{"encoder_activation": "gelu", "encoder_mlp_ratio": 4, "encoder_conv_stem": false, "encoder_layers": 8, "encoder_width": 384, "fusion_encoder_norm_position": "pre", "fusion_encoder_activation": "gelu", "fusion_encoder_bias": "all", "fusion_encoder_qk_norm": false, "fusion_encoder_drop_path": 0.15, "residual_init": "none", "batch_size": 256, "lr_schedule": "cosine"}
Rows from block 4 of the image encoder of a small model that answers yes/no questions on an image's attributes, named by matrix and row number. Rows with one number belong to one neuron. Each number is 500 + 25 x the weight over its row's rms, rounded and kept within 0 to 999. All counts start at 0. Numbers have three digits each. After the name is the row's rms in percent of the matrix's.
After each neuron's rows are labels from the 100 images, of 14848, where the neuron reaches its highest value: "colour at peak" is the nearest of a few named colours to the mean colour under the peak; "strongest on" is what is common among them. Only what is clearly more common there than usual is listed. The data: photos with spoken descriptions (Open Images, Localized Narratives). In brackets: how many of the 100, against the usual share in percent.
# fc1: MLP up (encoder.blocks.4.mlp.fc1.weight, 1536x384), inputs 192-287
# fc2: MLP down (encoder.blocks.4.mlp.fc2.weight, 384x1536, transposed), outputs 192-287

fc1.602 095:486520522496499530500505524461497447504492524528531478478505467531527508503499537542511504505527466501476493520477483494475492500544501526520473521464481446479494525486477473512518481538478476470495540525534531506515507521491506550501503490518502524505541528487501546511523526511530482481
fc2.602 100:531474517527481512497520490480457492535482485496516497476476451549491488504454481478539501494471542521491473489485519510541454484499477529503495486481508477514454516517510459539537448449450491515492505428516516484512465527537476531495503565514493504528479504448497473511513506517518495515
colour at peak: grey (68 vs 35)
strongest on: text has "man" (30 vs 12.3)

fc1.137 108:500505510465502549557519470498476491523500464419497481482484493508539488499518489526486507501508495526546497517475520440497495531439498537539510520512475540533505488481526488440488501470525508503496479527547494496499469458500502502480540466483535485531499505487513525501510521532534522508
fc2.137 108:481478506503480518569480492506514484496504465475491502469506475506494526504488474498473510452510489464462545522479474482536531457520503487512556518502491491502522485480543470560482497513529462495484464472542484490506454536469514492504509508524467469497486453485500532506473497510541497488
colour at peak: white (60 vs 6.2)
strongest on: text has "sky" (63 vs 24.7); text has "grass" (26 vs 10.1)

fc1.143 099:484520491506519479506534482505478460511522499532513475505484492523499555550493476489524482506507459466556519509457544522478509518531467511470476511503490517471498550489505507500505510529501511496513532517485505492487502465465524517507512444550457545517533564526504511474538512524521491506
fc2.143 101:541445521488504466477510449509462494536495473540536536522464471537488484450505507523541486514471527484499535503520511468534527503514448493474506502507513500493518517512476472477532479525441508514477496484473495511523540506492425519496500510558494562502523466470506536476518513447511517497
colour at peak: white (43 vs 6.2); pink (41 vs 9.2)
strongest on: text has "sky" (77 vs 24.7); text has "trees" (69 vs 27.5); text has "grass" (32 vs 10.1); text has "buildings" (32 vs 11.1)

fc1.748 103:476494537466490514492546544475513517523516441518489467478530498508511495571515506498503500531488482516551534494441521498484483470505522495508496556452500541485526503511490504470509528467519502501507498515477454471447485486493515553497517527515561537464474459511517495508535512531504502485
fc2.748 099:509524515474513511547529493479480513467522471528506522509498483506501507475541506523446490518465514514482491478519490453489473528505532503542511535459513463462493513484499510486495467460505498517508539495488463476466483479461533497425490515527452534510507533527498503495515488483499501465
colour at peak: white (40 vs 6.2); pink (39 vs 9.2)
strongest on: text has "text" (28 vs 6.5)

fc1.190 095:496511525487465459495504526510511525489456540459535541478497459486519526538487476537545586462480460517518515484491483523497471484506483478485465476495491489528463540510507489487480518522518522502502505503512510530495532473512515544462509489494541483479483487502498562501506504544502538510
fc2.190 102:497550518462453512508523494485531512480519496485496542511464534472506506502478546499477506483488473495488530496501481498474521550489540495499468492529502525497528517514516542477525516505533502470541542504445493490520461488481494505531527467488484506439489499491486464484478499485470472514
colour at peak: grey (80 vs 35)
strongest on: text has "trees" (59 vs 27.5); text has "buildings" (54 vs 11.1); text has "sky" (51 vs 24.7); text has "road" (32 vs 8)

fc1.458 100:511505484488500527519517466446475522521485488521505463431523484539529508541510475477487479536490470558499475466529507486480524517458537482530506494489515504546486500496525469463519499452516480502482549497530488468478452515491515534458523482492500547513473516504562500472517500488531492519
fc2.458 104:491514500477516512508514481474460488530528506519470495518503474490505460499491481499480476550492498472456489483489501481501465473490522506561453509505508459506518429495477512468508502511535491538554533502515461454480486496477504525496493502522482510531497517533478516531517486497437498480
colour at peak: white (40 vs 6.2); pink (30 vs 9.2)
strongest on: text has "text" (33 vs 6.5)

fc1.723 102:538517545500511515551495522502475511482479493536509568507511467492458508514486482499509469545478464468451548490501499494497513519471489472474508485506446495493531499480494525499532508454461576477475486504443533491515515495504534489498487526495517479493503540426499476517477536502464471534
fc2.723 096:517486522520501468527492489510522470508487547464476488508496511551494497507498458523496541493500533480491532508494468493528495474509511495474518480495467481471504485503503505491491465471552528501561527563522484495499533496500468531489530447490473490502518507507482523549489498497530523441
colour at peak: black (54 vs 13.7)
strongest on: text has "people" (58 vs 21.5); text has "standing" (51 vs 23.5); text has "holding" (35 vs 16.1); text has "persons" (30 vs 9.4)

fc1.198 099:523521498491454558524542488486530516505488481490518484480519480548515458520513459501488487520479481504539495499503516486496477502443524492537571506497520513539541453484497511504503516467559501500496536512508516461518473488485506526472501543511498524478506472500545524464501498533522472502
fc2.198 099:525524461497504479553500475503438501504531474481523506486501495519505482484505492529492476510510538497435493488498464506484495506494535521574490520501519485459539428510512505471513515490490481479511532516535487504513482507504514507506482510488496523517475492486532495497494492439491557446
colour at peak: white (35 vs 6.2); pink (34 vs 9.2)
strongest on: text has "text" (29 vs 6.5)

fc1.287 103:485484531527531515520508493518499497523485504512504537539520534480494492497533502487498489512488501533496519446504494527506528492500485440480507452533521486559488514485501460474498503511514496463521521522474486495511502498548486478509526481517458485493493482522532475486508538507541479499
fc2.287 104:523523512498533454490511500474481479523501512511497492461515512497479469507491509507526570490475526506445538480530514465540507484467496492524443483512469492521526469487464535475509538508486449522462510519535469529524563516544517577513505526495477533481526495499499497544538493509507498465
colour at peak: black (76 vs 13.7)
strongest on: text has "lights" (38 vs 7.8)

fc1.635 099:485479527501525468500479531477531498526496481556477515482528453511521501520534529496551451553505519493472503495515497538477519461494498543481498527499512504475515541503479465519513515539536535506523529529546496494533494496452521516532493477499474497479534539504517504517507491473509484501
fc2.635 100:501506484525518479508506473531482483530491486507486542529505508488506484508467480492504488492498530473498515490493498480487483549499552499526507527505502533514491481503524527486522501511577473502491467451532519548502504510496471562491533505527466516504522511494524460500459476494469470500
colour at peak: white (36 vs 6.2); pink (32 vs 9.2)
strongest on: text has "screen" (43 vs 2.2); text has "text" (29 vs 6.5)

fc1.661 113:480480499477480490492493550488499486481493479489478471516542462506526488493478524485513506484471430488556536494510529455509472461495486528493540563467482489493481539507533456477494452489489504535474458502519473520488518503515505501507506496566510490494517541486480536493490503504493522451
fc2.661 100:472476518539469513495548514528532520476516492490527469532422530491516516506508481501509525516475511498477477516493522500484494495498469488517597502504494511440488495529506480513542495498473534544455545492474512472528539509533490497506527510575526455512480488510519481519492493498539467513
colour at peak: white (40 vs 6.2); pink (39 vs 9.2)
strongest on: text has "sky" (51 vs 24.7)

fc1.382 110:503549466489519535477505495507520515481530496535476480532477491523512509495524496450491489512475490514485532493466533567458472530494484498477546546482492506475485503465470469500510486475492495526528483496531539542526500452462506517485500530533471521527514493464469520514511552527514508489
fc2.382 103:474517486530515490481505503485499459495504461462498528524460495541509526533488499452507539500506497469510465530530497485507505500479501527479490511488563507536481512480515540510499498517533485462518480495513564489482514494499494499453465483513513491537528483505514524532528491474494462519
colour at peak: grey (62 vs 35)
strongest on: text has "black" (43 vs 10); text has "white" (43 vs 12)

fc1.23 098:498541496483480496475495530507523540525488493484471510491537509473477507501561438497497491512437472480575520451474545559508530488491471542446529492527506489516497508477473483496495471487483536499500525513483521495485478497515511488505520485519473549461519470510460510502488499507535470508
fc2.23 097:473452487492464458537492433528475493493509484498473522489521496499467506493479499476505505501509521480485556519484479508523477468483491511518558495525505521508500475524473530474459481486527523471498517492513492448500508485489456502484483540531494549481510509485469468470475494488500476495
colour at peak: white (40 vs 6.2); pink (27 vs 9.2)
strongest on: text has "sky" (82 vs 24.7); text has "trees" (67 vs 27.5); text has "buildings" (39 vs 11.1); text has "bottom" (28 vs 10)

fc1.31 098:498540471505521508484526531508504485524533429498470457467482502543506471481449511470517510477449465531524529522510494503479496476513475467506494513491524489474458485472510509472508514509446467560505490486505458561447502494517503509501487512467490507506492504490489477499533498525534507450
fc2.31 103:504477499481517501453494476508484546502483462508475510546507509476512502462494537458486499479495502472529484505516481464522483484492496502495538500493496468500496484492482469512509519501522491516511518502524522513505489440479491452516495466479485497502501535512496466461511500500495505488
colour at peak: grey (70 vs 35)
strongest on: text has "grass" (37 vs 10.1); text has "plants" (36 vs 10.2); text has "ground" (31 vs 7.5)

fc1.663 099:512503498462506503519521519493505505478501490532479530508527484456452507517496543518481478487503512449500514516504506472470477515464518495485522536550466531458548471454502526452530514490552522470493482517487484544523514502455502522513516519517527494525523503495444532488522518505458458479
fc2.663 106:487547437521531520490534502526510512483546511441474480495511535503536485465488505454520500500478531468471482520476487514516491517509484534517482501480503504553516499487465439548491487493530504504504509516472480473431503532505528517473502424452512523499505502445479474468495524522480471487
colour at peak: grey (69 vs 35)
strongest on: text has "persons" (27 vs 9.4)

fc1.357 103:511481490500540485539517524488534480515539482501490475485509496534536550479523462475465481550493533499510514488512495558505510503486525502510478521506483531490493535468485445511513518517493497501486523504505450477519451519456519533501487478487514529475487509474460482532519514496504500525
fc2.357 100:514500514459517483523539477472503522521506507494492491502502512504492476492508503459456496502494457432490499502463453485499508552528542515524482487519498481487517461504509496485483470523547498501538473485536523475473506505493509542485500512508443514540505501514527510472462527491510482537
colour at peak: white (38 vs 6.2); pink (35 vs 9.2)
strongest on: text has "text" (41 vs 6.5)

fc1.26 096:523540514541530459469524528545504490484505510555479504503477494515476504505529524475506501511493473468477506501502480515517438488514527496482472496475471526517501408480552492457516542517519521509538514477497530482534489525507452462476485457481493501526523490478487499484468519513516479471
fc2.26 095:537483482502475485466510482506490501529497467509515502486460484502512491526522487521493490488491450501519478503513510506520499541549503503529491512479498512512472474438478489496507547487497474523495444519552474512486470511502530473487437512488505505502470486511536509491522555477481510492
colour at peak: black (31 vs 13.7)
strongest on: text has "wall" (59 vs 19.9); text has "table" (47 vs 12.7)

fc1.238 100:513515489492491522536520550518509493535491491536533492510489486485463534525486559471487469466524504508490477521471513466487483507471508485455497505560477508470526522467522503450520571492489537496498472510480501524514558503462527498516517490521496504505516495525465518468538497528486464481
fc2.238 107:471503448515523520490521542535469528491564537484466449482513515482509488480472498463512491496514528471482500521496522529516494509488515510507482496461520457490522495517488498537488468540557511469502524505454501479437499510505492532497500464471505517513480450430516459484539552528494489469
colour at peak: black (50 vs 13.7)
strongest on: text has "table" (31 vs 12.7)

fc1.574 088:500533464494496490507493482507443447510472527529493532525464508505473489515510478466508497495487443518506522524503439499493520473484512498499550473498458470471468463510479522497535511504492521515494479510499492465476516504507472512483542543491508438537509534447508506504480490514479464453
fc2.574 094:521456493493487527481496522508514455578537491497507467496481507514481470463472492465482548512495503555456513465485498493503503442496507506495503467461490507510499487548504450537473518505506512487523506499462460539533525509486511495457540454529472497495514493482510490464479474488510510450
colour at peak: black (70 vs 13.7)
strongest on: text has "people" (43 vs 21.5); text has "lights" (31 vs 7.8)

fc1.693 105:478522511503519507501487479476526511521484508515466498493448480514493520518525453497539474526512440491487536470547540459454491494488498481467519486463507472462573520416532508531523504482430507501515485489508476559487514475487445456493526511510488476474540495510528534526497453455507480501
fc2.693 109:496523485503488513501488480501500503483514536512550493480496494512509459458514505478459530502460480516453529513529519497577508476501522497495532500494520513507484478518523456482476479550532474508527513447448445492521438512468490462525565502535492520504523476465503485440522523479485519491
colour at peak: black (34 vs 13.7)
strongest on: text has "lights" (25 vs 7.8)

fc1.204 100:506560491469539555498496504512532478455514466514494485566489442540493502510503501486469523482458481516481524476490520535492482552503512517495535546477501516482522499460448461504470487480530476511507500488492533516528504466456502500486490534537492483512479442468485480506530518532509495475
fc2.204 089:470514435548460519466527506460509481494485494501486508518485498558525503499526535444525556507516498487476481456518507514501522504482525502499507510477509524486501481520514503518470495503535525447511497491533530538505510468507537509513502472486501458532512523501479531532491455471486500527
colour at peak: grey (62 vs 35)
strongest on: text has "black" (45 vs 10); text has "white" (43 vs 12)

fc1.324 095:488492458506508511486519494495511481512506497513539518515470498546500541561474486461510505507492501492536543473485509513519505501502474475487515511566485506480533553500504491507522544485504541484499506507471456490513550513438544501494533474527477525486539484522493502477531501507530502527
fc2.324 106:529462534546549470500517443526495469510494495521506491500491472480498507461512509510487495463488502492489567501509547493511524506529514470533503505505489472482516500472474479485495539522498506515449493516527469488500551497513476532515506532529465523478490466468485527472532480472523532473
colour at peak: white (36 vs 6.2); pink (29 vs 9.2)
strongest on: text has "trees" (92 vs 27.5); text has "sky" (79 vs 24.7); text has "grass" (46 vs 10.1); text has "plants" (33 vs 10.2)

fc1.335 091:489509522497506495505468515494502483511502494475465484516496511474524544491535500512493521462479499484507505533527497510480540478443503524511516489493525516524521498507514503479503487518470488481528520513538557466534514489504513472529500485469471479503518483538496490525477486505527494495
fc2.335 091:514514488546527518495511499542521550499506461499512540544508488516494537469478550470482513503522522513488519501488558519486453492514510541466505493467470512484493534509518495512496491472554490472506461509522559504514469471517505469469491495543506530497501507494487489521491451525490493479
colour at peak: black (60 vs 13.7)
strongest on: text has "wall" (41 vs 19.9)

fc1.35 116:519540452475458500498494463449500474473474494505511508515513480497527455516543488475468488485497471476510547482538528508523471506479524521493509512530504477503506479526533468526550494471527537504500478486514552493532509473496501505484571519524476525522534458502514530461496521483492490523
fc2.35 109:522529472510483508579461515471497538463511459514513486500456532497514504515490498557515468499514495487474495487500498511473478481492539507547531514499504496500553466549488511478512504506508504496479530484545494477471486474514539477494503564513530497479510473467524497490454481528479494495
colour at peak: orange (27 vs 0.8)
strongest on: text has "wall" (44 vs 19.9)

fc1.301 089:476496505470481499499527503479511491503509525491502547502518487502456489492502454517523518500497494498511511491480515525560471471463528491429521473489490505501490469545475501476554522521501532509495488531451488527496519506526506497460516444522500494505514490510518463482485484541520500493
fc2.301 092:518516516497512493484502478528494441500506421504527489502510488498476497509478474506527500495477533490529552481480525471493480481526498505559495517502520487486520509502523516496456533538444481491490527496507496521508488462492470512521528524503501491500458513484481502482542465461461481471
colour at peak: grey (70 vs 35)
strongest on: text has "trees" (57 vs 27.5); text has "sky" (52 vs 24.7)

fc1.493 083:511492500442516528477512495493503504456497501515504474524521495510492508501561497489481514503523539487513486489499492477508473501469500483518538531445525475491498504503488468460507470496507493518506436502531448571475529471483490551471501482501484509538494508510441488525481513532528541504
fc2.493 102:485531487515460498500498506473524486502508459524467503525501493509525500504550511480509480500533476512541518450527514455503509476475488479498521512479496517491527479508497542512503502490459479502531504468501523468505527474490509468508552503513499486466530514497502522499514479467510493526
colour at peak: pink (48 vs 9.2); white (25 vs 6.2)
strongest on: text has "white" (56 vs 12); text has "black" (54 vs 10)

fc1.196 093:519476498518474533488526481516532512462471536515521527534495490497474513470494519539464513501505477516472483542519517489495501515513500548486526497515507470502520514437511475457479485474485494514493517485523492486497473535524471510477520470473503488495529485507490492491505490484555516508
fc2.196 099:516464509512528516509533508537521509474534508484511528504501463539490493525487483486510492498516483508527517486515504496544499513529487501485509489485526502498519482503532489562550531539521495504471488509524504498527460489540486503518513488537494517434475503518517518512509499523518493493
colour at peak: brown (60 vs 31.6)
strongest on: text has "trees" (80 vs 27.5); text has "grass" (62 vs 10.1); text has "sky" (53 vs 24.7); text has "people" (44 vs 21.5)

fc1.41 096:492482476510507543477509543526534522475488486479484507539475510482529477500500555480495474491519473498486481496532478464476464496484509497518520537487477502478481512481475498412464478500471509532505531486525441503470520525544496477523514466520485462486540484504489502471525468486534511476
fc2.41 099:468501520513453479544485501473493500499541507489491524526492502511489487509464485487473477545480467486493443483520481495495547493503447497477504467492498494520531492495541482539487493497477477480504482540501508472519502506468501535491507512552461533458469519535526500493475514510485524470
colour at peak: brown (66 vs 31.6)
strongest on: text has "trees" (71 vs 27.5); text has "sky" (57 vs 24.7)

fc1.104 089:514482502480513549437503525519555508480479528492524492505509493522491500498523503509504501522510511499511499476510533496476448515497501515480551518460492489484467510457473431472526440508486506505496482495539505546496502515531526543499568479506458490511489480536470513498477513513536522511
fc2.104 103:483491458514439474526521511512458471503520492484471501514506489512510494491541502464480515537547486558529500436537454495491509513479513497488509514436527516521541483508487519504533477481496490486491498519499513487493474486521518512524495544526483545438540527487463557524515511504466496475
colour at peak: pink (44 vs 9.2)
strongest on: text has "black" (52 vs 10); text has "white" (52 vs 12)

fc1.595 098:462510531531505494501483495457493490456489508505509523498459490467519503511518482473517459486487492498540493478497487482501510501504495506504488505502503501454504522469506508493515512528520497505489507515529527484518507542531541488528497470489492496508511484519563504476493532491509518519
fc2.595 106:480521516531509471509512504461517488500494429486460483494493518525442526524472464521514525479528505464503524530505538518514535476504527491510493470503450477523527449494537509513510519518491507501532489545537505485482510476541504546514534495534493473519531518488508499549494466491485495456
colour at peak: orange (36 vs 0.8)
strongest on: text has "wall" (54 vs 19.9)

fc1.66 099:522449479511520542508509504485499496497483491525515515520483546462486518536504495515545475503505508521505497468505497462510525427514497459512507470512515487538498528514510518518517567517499508515456522515512490470455521470509517503456546496483473458477527516530544486507528491460512489512
fc2.66 106:490490517492534478517543464507506504530465461516464524465487529489494469447522428462501502516464477469478532516519525463474448521466512489491499484463504508519550499479500517483499530481527486505486499490552474524477539517495509519522534518516520513516547470508514521488555477490464497490
colour at peak: black (41 vs 13.7)
strongest on: text has "lights" (44 vs 7.8)

fc1.386 106:490507480507498519494474490490513479490521495529477467506510504516528506477543479482488486520499426486533534504515532517489507538465492507469532486525475476461443509470516497472452497491497536491499509553540525477468490497504559482508552509524485518497492517458511477523488480475456496476
fc2.386 092:489449500520489508529493483496453515516468449514535522517489503489486572517460483478508505502521502453514498507508476502486477513476532498545543500505489548512523512470512520482505504522528485505507495472506464499502512483522420492457493551554507516515516519493529502477505495456483476450
colour at peak: cyan (33 vs 1.2); white (32 vs 6.2)
strongest on: text has "sky" (87 vs 24.7); text has "buildings" (35 vs 11.1); text has "building" (33 vs 8.7)

fc1.55 109:483513465481508536492483526548519492495498532524474517506475518483493480491520568523516525474489509521510445521432501531494459533445500526482511485530510466492531471473493500508545496508540456480508468525497521500531523500502533473522549552469470537468559484477472519516476554535532503509
fc2.55 111:465536469508510479520530503510474482495522493492485458519491507538481539455500524511499501541499539525498478530470454519440521535473486539522481490482483511499485510482500471564477504515523518501482499528494512475474540519509508565487486462499513501512474495435519520475501469487493512483
colour at peak: grey (71 vs 35)
strongest on: text has "water" (77 vs 8); text has "sky" (76 vs 24.7); text has "trees" (71 vs 27.5); text has "buildings" (33 vs 11.1)

fc1.211 103:516512505497538532533528544524475480496492468469477520533495514470505513476455485501489491525471509521489525515489484498477502512489498470535446495493522483500464499497520523498527539514444491521508483497491460502495555499470525512489509483456470482501505547495499507525511464512519497509
fc2.211 092:514492514529464493491496497472495496499485542518497491542462521498489492506501502494487489492530466501495512499481498474489493500487577475497516477511480490466514500490474488516498527544580528483564501512529485495524484482517482506523508508498501492460475450509472506479513550502502538511
colour at peak: black (42 vs 13.7)
strongest on: text has "lights" (35 vs 7.8)

fc1.79 102:496496492543536511535504509509468522510474510489489517497498529472495491525534500487520459495474469521508533463506469514505517500502526478508486484540546497536519522476524478510497506503504503454532535521503519488497526537553483518521492494491481468504499507488525480478514495490566511478
fc2.79 110:512476533518540477507520514473502484528491528490464495502485501509459490478464515510540543503504506541470529499497532493508532469489483508527471493515476477515544462456481562480495543501492505521474472528547483529513509534513541544504485508475512545479488486511473535526517496481510485482
colour at peak: black (55 vs 13.7)
strongest on: text has "lights" (36 vs 7.8)

fc1.726 102:509491487460472468533481514496472494459506485508524468521454508501459431484498492504524455539467476520557526496517508461483556488478500481523517488518479502512507462477485480488489514509502550505448489500491480495508543437513499479484514488500486450504513466519512541482490507508518491511
fc2.726 114:467507542489487503492489511464433515498514505509540454532487525508497499489462477464498505534518485498541481501509501501511497476540514517549476488540484526475518464512497517500448479514511516516489493480536471477511505553505501507565493489561493477493477493564500489510448482509526487502
colour at peak: black (99 vs 13.7)
strongest on: text has "dark" (26 vs 2.1); text has "lights" (26 vs 7.8)