A small model that answers yes/no questions on an image's attributes, trained from scratch: encoder width 384, fusion encoder layers 7.
Rows from block 5 of the image encoder of a small model that answers yes/no questions on an image's attributes, named by matrix and row number. Rows with one number belong to one neuron. Each number is 128 + 24 x the weight over its row's rms, rounded and kept within 0 to 255. All counts start at 0. Numbers have three digits each.
After each neuron's rows are labels from the 100 images, of 14848, where the neuron reaches its highest value: "strongest on" is what is common among them. Only what is clearly more common there than usual is listed. The data: photos with spoken descriptions (Open Images, Localized Narratives). In brackets: how many of the 100.
# fc1: MLP up (encoder.blocks.5.mlp.fc1.weight, 1536x384), inputs 128-255
# fc2: MLP down (encoder.blocks.5.mlp.fc2.weight, 384x1536, transposed), outputs 128-255

fc1.389:120165130121125119163075117105139126119119158094151076111154147130136130134106074124122126131115120124112129107146089098146113114131117142157173143139138111147142175119115103129117147149133142159154127105082162160148092143145173126123079165158163133152105111113112146082090131143113126105131086137129106124092058177120124126140101128119147142090168056177096140127125105132182135116147
fc2.389:148128109119123134088133113126116119065116143120093126143158151112140097112132054169125146161103092178102115145132114119096140155087121156135103165089134108146129137141103128153122096129121139138116101100124139131139144125181118129090112132122136118123128148138133133132087143108140144147107090125136092101163143134141091092096140115140122118177146134114119164117127108131157143090144
strongest on: text has "road" (34)

fc1.718:116114097131122107134150131155127100126098120128116126108109121124108142130155160140114148166138145141140052139116141108104160157087108146156141116169136088140129146090121122118131156143157130085111107101132152090109118086163140120102161122113166120141150166164153145114133151108145082129123129171180109118091165079109136176117103094102176120106115130153125102139115093124138137156161
fc2.718:116135100089109112112157109125132154123139156114114124108110116164083150127099110112119119169147125141141158147102193127140120130130118134086174147155133128123154140147101152131120115105147115128143148119131140127149135098136112138124137138130126149082172122117109126121163114093142076128087160086119144170153135148108148136108152092162132170130133150133177131130115122121107159110129
strongest on: text has "road" (36)

fc1.66:122134096149127119138116109132151158119126151093123105110112105159154146126121132127144120144092118115158160128140113140127123138142114160150164142147139109164122117128100107123136124096127125147139145115106196158120085139162165144139096130131154142166072138128139146114135171109187113095142139143112127148109125204130155063119125128141140137112163113127092142095111094084144124112118
fc2.66:143123110137115116132113121128130158139160166115084122104099146079113117137168086154151127124173134126120113113143090136113092145142103127129077122082168111149090138100101125146130106116094161149175154144162133127149123126184100132141102092154182084100128133119111158124124128127150157111144117116108123101142124122137165121117132152145108118098167100149127124090152129127144150119098
strongest on: text has "road" (42); text has "cars" (34); text has "vehicles" (29); text has "grass" (28)

fc1.631:161148138142102125106106091130141113120137182100141120121150130117165161106150110126152118126102103169129161122152090096132173122145102122132163106112110114135135134141131105110128138133135137143133118111113152174172081148158133170125076140157119157161101141089125145101089165145119170114169108143096123110079107153110119126116117149147137097100167097150078136110094100128184149082127
fc2.631:152127120100101129149124160133105109124165125096074144144151136127125120143152099156144134140119131185140164140120121089119090172110077157143110146109157119152113154105123109138131091144134154138132112099151148173135148154141153142124131122162180110130110139119136148164115141107129139155128128120124114122124120118093135100133108121157121148131136071133086174127131089142148165121132
strongest on: text has "road" (41); text has "cars" (36); text has "vehicles" (31); text has "grass" (27)

fc1.140:128177107166175129143126121169130101123128181104129125105112143139121077121119124123144127142112135125149132129112136145110118158122119112140136171147140125140132108109123150146118142107151160125174132094111126120156115130128099150114117141131156181117140201115109169163098086162146146139099119147177060114108117104161115154108122083120103178108140158170158136131119119128180111137167
fc2.140:086159146151104134135142116098155110126102141102093114164116134076176119126131129133106123127137103085113096107147132150167129117096158131133173104102127147123122147117118132109141144103144125135139102140139080139128062111135162122049100167128130143186141109135137135123113146116147106103136070158133135160164135154148121158140098080126157109104142143134105113100148109114156195112135
strongest on: text has "trees" (78); text has "sky" (65); text has "plants" (40); text has "grass" (29)

fc1.440:116133150163128111119124112123161126141164071123113113135088141151133076131125125102120131120170175144134120100091112147127111106137137133125130122114162122147128135146111151123113151149120128136123145126133189144111131135146146162131135095152160144134130122161126114144116142101121116115136096172104096131077095131167148118117153094139136110112125130138145127144103117120072117116138
fc2.440:114134101129162139104142114128121153128132109164117120113115143136144127106148114094107117093171100128138095091167151113136122170103118103111075116116115176116118105145117142156148121162111167133148123105116119147157128106126119152172115137101176145126094117165152120105118116137147138089126127137094115134128123122181146157121139126141130079058097133160129138120098167146127092136101
strongest on: text has "trees" (74); text has "grass" (51)

fc1.215:138153126124146093157136168129103095085122152136117118085104165114098141098161151134148109134144127154145118110094144140159154111147132108157173135133142159120135117120083115136114160132106184091155127171154150112105146137154149127113109147134127110116143144084117147139090158146137128142130086076155117185119114134098107109102131106121187116085173125157143181116116122106140143127151
fc2.215:085132133161160138090175150141131186172109132150155131150114107149151088199170088157136105157160145140144133127116119123125159121097132142109099122131100114131125134143142128154092145116139079106139126113103122117162121116090119139136121156172141140123136126122145126156178135116102116112095146126156154107150127084119125156120145094125099102141142132159134116138107143137155149117098
strongest on: text has "trees" (73); text has "sky" (63); text has "buildings" (36); text has "grass" (30)

fc1.129:087121136127117135083135098143152142102144138121147114109127107137150130147121137111109120172115110149125135119153130135121145158142103123123168110135165134138134129156116127129177139115131135147127138121130160169149093160100131184122097134151098144147136162073131144103124155115140149147162149150146124114102140162130157125120113161147166106147197110163081123110121112109137137082123
fc2.129:123138089112129144102149136113151106176158135140096142122122131109104120123133097156128133118129134095125136086148141158126091114145100108149108128152138129140133117124136100129133089123143131098115130106134112163126131164165109132143113128161144109133120133102159163143112117118139136167163133102129131139099108143089130079135155148127080074151116095159131164113132112160132158094111
strongest on: text has "road" (37)

fc1.143:115137094177121116140136142108165122135133147118107103126131133152127071151113117106136118122130150103122141135109112134149148161162135091163130143139176109086159156120136191088112157132177157103151135098078166120122091157159167141168185128127117132142129123143113126112105098089136137104102104140125110103131082135148140133128086092124062121106140134129144136157160110062161128148152
fc2.143:129122117139160121083126149099125153118123126156088106167118121112166139092091104103127093100137090105141125120139133103158113138147143139143133176144158126120127120110139124109149138138118124100115143136136103176133094143116140071121109116129134114097148133127136107124125138112168118096113105174145157118133146134158152108100116090158107090111140132159163100125181159131131123132119
strongest on: text has "trees" (70); text has "sky" (67)

fc1.737:120146128133126130135134083092171149113137187086142110134121124168168155120157171157137126138104115134125145095152102138130117126145134134164141111143125106147112167147115150151126123154111121189151111128116163160109096166178159146129111157136156112148072106123101103126080146092162137108135108177109101149093109174138098129128168124161087131106165126135115114106086117071150116127113
fc2.737:152109113131077138137135097122132128105164175146128113125138126128119135110164118149132123090145098107120120129136170123084104149122116131146113141120145100139118138139111142150123077114124117135108182155141140140126087157107133182121095115125132091125139157108109157119113101150106182082158137124116093124123154116125132132140137152156113134117155076122070123122110080165154113137120
strongest on: text has "road" (39)